config = dict(
    encoder_norm_position='pre',
    encoder_moe='top_k',
    text_encoder_positions='learned',
)
Rows from block 4 of the image encoder of a small contrastive image-text model, named by matrix and row number. Rows with one number belong to one neuron. Each number is 50 + 15 x the weight over its row's rms, rounded and kept within 0 to 99. All counts start at 0.
After each neuron's rows are labels from the 100 images, of 14976, where the neuron reaches its highest value: "top examples" is what is common among them. Only what is clearly more common there than usual is listed. The data: photos of plants and fungi (iNaturalist).
# fc1: MLP up (encoder.blocks.4.mlp.fc1.weight, 512x128), inputs 0-63
# fc2: MLP down (encoder.blocks.4.mlp.fc2.weight, 128x512, transposed), outputs 0-63

fc1.426:70 73 70 38 55 71 47 78 48 54 37 55 28 39 77 44 25 42 70 46 46 41 53 12 68 41 30 73 41 46 37 23 59 57 34 41 58 56 74 66 51 48 40 47 46 64 33 51 43 80 56 49 45 60 31 67 25 49 46 44 62 45 38 59
fc2.426:56 49 52 37 82 45 66 43 55 46 71 36 66 59 53 37 63 58 53 39 66 59 48 61 58 57 64 53 39 57 24 51 75 16 61 63 65 38 51 49 41 46 41 42 57 57 49 38 93 28 53 22 76 53 56 47 55 24 60 28 56 50 39 52
top examples: class Liliopsida

fc1.438:46 80 31 50 50 76 39 56 83 29 38 62 73 38 41 40 45 40 63 31 19 40 86 60 54 65 58 32 55 52 33 73 39 46 48 51 33 62 55 46 51 28 68 48 46 72 35 39 65 49 31 35 46 40 47 31 36 49 61 45 73 53 76 10
fc2.438:43 57 53 43 29 27 56 62 37 67 41 55 70 84 06 41 41 40 62 53 35 54 29 36 58 68 76 60 38 58 39 52 63 53 43 38 49 24 29 77 45 63 46 36 58 54 85 40 43 51 43 42 55 59 54 47 37 66 41 61 25 52 32 65
top examples: order Asterales; family: Asteraceae

fc1.188:54 24 62 56 37 30 46 28 58 38 78 45 39 60 51 32 35 56 53 56 51 26 50 56 29 74 25 44 09 57 57 68 40 55 45 55 60 51 38 60 76 44 65 38 67 37 50 30 69 57 59 26 35 49 23 47 63 62 58 59 54 54 59 27
fc2.188:42 35 45 56 72 45 33 70 73 80 17 57 50 56 53 47 75 48 29 35 26 43 53 46 45 54 48 54 55 34 46 35 53 63 45 59 65 32 63 28 72 68 71 62 55 45 41 47 39 18 70 50 87 50 41 68 45 64 69 48 52 64 63 28
top examples: family: Asteraceae; order: Asterales; order Ranunculales

fc1.290:41 30 46 46 68 20 50 62 55 46 54 41 53 70 37 42 38 76 62 37 60 55 49 50 80 47 00 47 54 41 64 41 40 42 47 33 47 34 53 60 49 51 34 40 56 41 72 60 38 29 41 63 44 57 42 38 48 57 47 69 33 62 37 74
fc2.290:76 51 37 68 34 49 31 60 55 50 48 65 33 39 51 34 59 42 79 57 42 62 79 31 29 56 62 39 49 34 21 52 44 54 32 37 49 68 48 35 45 43 36 63 44 57 56 41 59 66 81 46 43 36 72 40 42 78 30 45 54 11 38 35
top examples: order Caryophyllales; family: Cactaceae

fc1.361:48 50 35 21 53 52 48 49 44 44 69 35 62 73 67 27 45 50 23 70 73 63 69 50 32 59 14 38 67 77 72 48 62 52 70 56 33 63 39 29 51 46 74 46 43 55 49 47 73 44 44 52 53 29 77 53 57 39 67 68 69 77 47 61
fc2.361:67 34 36 55 42 28 54 52 45 56 56 40 44 30 47 44 57 35 21 41 39 45 57 54 67 80 58 41 59 54 46 27 60 54 52 61 67 43 52 54 56 32 39 58 49 72 53 81 46 40 38 49 57 75 38 62 68 45 55 45 26 24 75 65
top examples: class Liliopsida

fc1.321:44 46 53 42 71 75 34 67 54 30 73 74 73 36 67 91 14 57 55 46 36 44 57 52 53 54 62 31 46 65 47 99 55 41 64 65 48 58 30 55 41 16 40 44 60 27 26 54 54 57 56 52 55 41 34 62 60 53 57 44 42 49 53 38
fc2.321:64 58 46 56 31 30 56 60 48 54 47 66 39 21 48 57 57 45 53 55 34 53 47 40 52 30 38 59 38 28 53 58 59 26 51 31 40 53 68 43 54 86 37 47 48 73 81 34 67 40 61 43 64 28 34 35 67 44 59 64 55 56 44 40
top examples: order Lamiales

fc1.84:59 41 48 61 80 41 35 26 39 47 52 59 59 46 62 49 42 44 61 57 46 62 58 50 67 58 56 74 55 63 16 67 44 54 40 55 57 59 68 56 52 39 32 65 65 45 25 43 63 21 49 35 44 42 72 52 37 41 50 62 26 42 32 43
fc2.84:52 60 30 65 41 52 42 47 26 24 54 42 48 66 39 61 58 41 37 41 53 35 28 28 45 58 42 75 35 15 60 66 34 49 28 65 56 46 40 41 78 57 16 48 56 29 59 54 66 39 68 51 48 46 59 45 33 24 57 55 47 53 56 63
top examples: text has "common"

fc1.425:35 71 53 59 77 55 80 22 51 54 51 70 42 76 58 45 39 38 53 65 42 25 56 34 45 59 46 44 59 38 41 54 40 75 64 46 70 73 36 40 45 30 64 50 61 44 69 72 45 58 50 57 29 50 75 59 41 40 32 57 77 55 18 71
fc2.425:42 75 42 56 45 54 22 78 57 42 52 57 59 40 43 54 20 55 32 55 34 43 50 48 38 53 33 56 56 36 80 83 55 69 66 46 66 66 38 34 40 51 42 56 50 52 49 53 72 50 51 46 75 87 66 91 63 57 32 63 54 54 56 28
top examples: class Liliopsida

fc1.67:50 54 47 27 47 28 38 37 34 30 56 39 37 11 43 48 37 58 35 45 49 70 92 79 33 53 28 56 48 58 50 66 44 44 68 40 49 49 56 40 54 71 64 50 42 80 67 46 57 62 64 45 42 10 54 49 25 43 48 64 54 49 70 51
fc2.67:59 81 59 50 48 64 54 64 58 52 28 47 34 64 45 68 70 60 57 28 65 48 87 65 29 48 36 57 64 56 55 29 91 32 27 49 32 45 37 32 56 39 51 56 70 51 51 69 64 48 35 71 37 39 62 56 69 31 56 42 47 49 49 31
top examples: class Liliopsida

fc1.52:34 56 76 22 20 31 26 42 39 58 67 47 39 44 53 75 48 54 40 32 60 57 34 65 64 45 47 54 33 61 34 51 57 36 37 50 82 53 49 50 84 66 35 56 68 52 65 51 62 58 50 37 39 76 60 58 65 38 67 50 70 48 70 33
fc2.52:30 45 42 57 49 58 35 57 43 56 33 58 53 49 26 30 62 41 56 53 39 47 64 46 45 19 53 40 82 64 74 58 55 42 47 56 38 79 38 29 34 42 41 69 23 51 60 47 29 40 48 50 70 44 31 56 40 36 37 43 36 41 38 58
top examples: order Lamiales

fc1.37:50 60 42 81 77 55 50 42 28 20 45 34 74 43 36 56 32 27 40 62 05 35 45 34 51 51 59 41 32 61 35 55 38 69 34 47 62 53 39 38 54 64 51 49 56 64 31 50 76 44 85 45 61 57 33 36 66 49 37 48 63 54 80 46
fc2.37:24 40 40 69 19 43 56 54 48 62 41 36 26 85 42 71 38 75 56 36 78 65 46 11 46 57 59 65 41 45 74 49 30 52 42 53 42 35 72 46 81 72 66 44 40 46 75 44 27 37 46 34 75 49 62 53 40 76 50 64 42 72 44 23
top examples: order Asterales; family: Asteraceae

fc1.314:47 45 46 68 62 53 35 38 64 39 65 78 36 74 72 48 54 64 56 44 58 36 66 40 38 65 32 31 27 85 57 68 45 42 38 52 55 47 44 41 78 59 43 41 32 63 47 45 79 49 72 26 54 46 28 47 59 38 63 44 42 59 45 43
fc2.314:67 58 56 58 67 44 25 71 64 76 44 75 61 60 43 52 55 41 19 48 13 09 44 64 66 49 58 65 35 52 47 60 45 60 55 39 64 50 46 59 51 42 68 52 59 33 51 95 37 48 51 40 70 40 56 74 34 70 24 41 59 65 44 14
top examples: family: Asteraceae; order: Asterales; order Ranunculales