Rows from block 6 of the image encoder of a small contrastive image-text model, named by matrix and row number. Rows with one number belong to one neuron. Each number is 128 + 32 x the weight over its row's rms, rounded and kept within 0 to 255. All counts start at 0. Numbers have three digits each. After the name is the row's rms in percent of the matrix's.
Before each neuron's rows are labels from the 100 images, of 14976, where the neuron reaches its highest value: "responds to" is what is common among them. Only what is clearly more common there than usual is listed. The data: photos of plants and fungi (iNaturalist).
# fc1: MLP up (encoder.blocks.6.mlp.fc1.weight, 1024x256), inputs 0-63
# fc2: MLP down (encoder.blocks.6.mlp.fc2.weight, 256x1024, transposed), outputs 0-63

responds to: class Liliopsida
fc1.637 092:106108119142125108166147109131148114141199114135170144133108095177130146050112103132115148111083144181096107092180093159139115134131177139196143128109128121137142146115130114135137151120094129
fc2.637 098:109075090105124108035109164099132096115109127126056073152104089159139108101149129106112151126069146127113160151124214114110136157141114087098099131104141140096120114086114143196138160077137116

responds to: order Lamiales
fc1.416 103:113153114182094086124126133142109145161077174168121121139195048135145121138146119133196188092148120144167094106084135131143113104147093079109110154104111080200101135099119155121082171104110151
fc2.416 102:098100127114204192152150166141178145074089111108057115101130074134198200145082108176144170121124120124115176126168131140141110168143115096114117175151097149148133097069138150105144127120137131

responds to: order Asterales; family: Asteraceae
fc1.379 106:165074163149108197139122109133093171183116123099111107146119105120127147204162097126134167145167134162098128172154143143104150159156129161172084125095147144120149136059115161161166135112153159
fc2.379 099:125165161126182151117138138078079142096115095096163120098155108129114160131102171095150111100116127099164102126116132161133096072125124095138154181095133125133151172166068176126119122143060122

responds to: order Asterales; family: Asteraceae; text has "common"
fc1.214 088:157144072104145128081145123133138135182134147179135152147068067141144151099140150113129109185169106135202145155115153127142116091147133160102105072110112142188164149118120116158155070133146094
fc2.214 091:133097134132138112100132138069118141146094143157142128120125125160172134061100157187136084151090101130115155131172119104126152072109191162102131125138070102161090093130168136093144101165142120

responds to: class Liliopsida
fc1.251 087:123131128069097140138171113109189102123099149145112089106149063150206171158125216180142128091143123135122107124130068142127170135121152138161106172183183148126196154129207116132105193099117196
fc2.251 093:148158141096168161099110096226131125107145121144155121140123067149083006073107146156070076118147140082146131104139143139127130113095141104121102176110093159101113140147078093121130105093072125

responds to: order Lamiales
fc1.473 084:078144104123168139065085094119176127150082137130107187164129136168132166053113155135145138079180124097126133141106113123085127138138111193111159143146110157086090119138106166129141136122114180
fc2.473 087:139132059116166081124156098179145122113101085130051160146121151114131142088196127069112109110073162180117092151123154164142128112111133132104137107083101152160145131134057158091088104110155147

responds to: class Liliopsida
fc1.661 107:130133122071152173089116137142158102136187101129181149126143095060119116172117129098118087130110171106085136100146121124156123132117166130143120134141166129116136121125154103156149086126155132
fc2.661 114:160095149108090119057108112117137196117143130146077120124136127113111161104100113160160122174193124165061101136132147126117083127203144079126111126092138152146163132122115156140155160110113123

responds to: order Asparagales; family: Asparagaceae; text has "yucca"
fc1.504 096:138115075113173092114120131088072133110129112117063135087109116128087143134149139138176058131128109127171118110173125156146173126109133102108186130116168170125125165158169126122186153142056121
fc2.504 094:103148146147141124125161094109102144161131138125108117114111140137096145107145108129115125119117124136057096138131082092103151129118169129175066125123159127115127147123152118190169114164139093

responds to: order Asparagales; family: Asparagaceae; text has "yucca"
fc1.82 106:129116084186189086153124172180091114135089112101134099155113155118141133097227128077079154122091099140102082135123105096112132088095137131139122141090175117115081147155141093142128115083122133
fc2.82 106:117137118129077112121129104138190177125127067090115109101118106159108141157131113193117180120158147136119196109138103121116076153108167120147145068148141138145092138132080181132079104109122198

responds to: order Asterales; family: Asteraceae
fc1.121 081:131153118133127180181121091132139106106114180119113096132150097150166060152141112093128133098127098074115153119140078100109154157130143165051145049116123164071093161086148100106094144147082093
fc2.121 075:142132075140117170086151136112151175131122098143062130164130093111108111080091095125167107198180086132227128091157194143118131106055158102096132133097077094108126128126054134108141136152173134

responds to: kingdom Fungi
fc1.206 096:158116101101159096144187102160164127132131085116128083128075152184110152115118122141120113134126160148172167137072089143126079091113119135120146051090135140117124143070165088143162127091142170
fc2.206 098:131146111134050136135141094110151147091125121165220078158097131125123155118138110102116086104119130086120175137127125138141166136101130134140100065152138175080098118145128156118133130173147104

responds to: order Asterales; family: Asteraceae
fc1.242 103:132136117157091109120133165107129131106097072125128082154090121097140131168057126120067107077163134095107148147098085174137119136140134222138087103159172114138107097139126051162125144150101074
fc2.242 094:139127106137156161108172152159118103110165112082101141134114143066126141115132166153112187125110144151160134151132148126125092149127143121149160135124066082129105102133124108081112110143102121

responds to: kingdom Fungi
fc1.764 099:164098132127149111039109174106091115131142172190089160157102159115115179163055145164103137137093114101136124143142116098121126084123155106109116100084144108093116172135121071107120179128145112
fc2.764 103:130189129136158093165063137200114138170084137080124089094165136137115151144133118143063190092144124087093069165098171104096118108085209114098139109111142151101149118176171088114151146115048113

responds to: order Lamiales; family: Plantaginaceae; text has "veronica"; text has "speedwell"
fc1.728 102:121152085135145143147119184129104094132107088108112154194098102192135136142094116104161188149187149185140138152102182130112147113170105085142128115163118126116156111124130152131134148124090098
fc2.728 107:126088096097116127071108158116140092101131108182097108160139136135106120087123041153124243152142103112110153116162106160109160154148131137147119129149118117085155134130110100078116114105106148

responds to: order Asterales; family: Asteraceae
fc1.490 111:098107171181164103101187111126110180132156115143100076130124095134147087105151068212053141159144088110175128104154101176104157150142163155160143137135151117142122087085129094146123149191148147
fc2.490 112:133082126119128138087051104154190115147113132148063112119094108144165097128150124104102097078141146189108125163148170121089122103084092112084132134219103159193102140109144093152095132107098107

responds to: order Asterales; family: Asteraceae
fc1.157 081:144167133122123108152139129192178120136063114103131106129213095124157082170122128143070107128182119159120112070073104162152155153127132143161161097130128119078152116149160127116140173140129124
fc2.157 078:058155142148057116155127162100167117125219126109146170172151128138162122143114129097156183109129115123178204174138135134143157122157110114084064113108118102096141120120048120122092104137156101

responds to: order Asterales; family: Asteraceae
fc1.355 084:142130052091078089121141184176133138123108106137115140121102084103124073104106083163149183096151158111163132112144154145101182069144138203158153140126131141093197117139119135147131109133123113
fc2.355 085:160185123107136171149152111149158045070123151149109139093129115166128116125186132164110119096170106147129111186120135144125069129106135166155119138150064102134059082112143160119108129179107119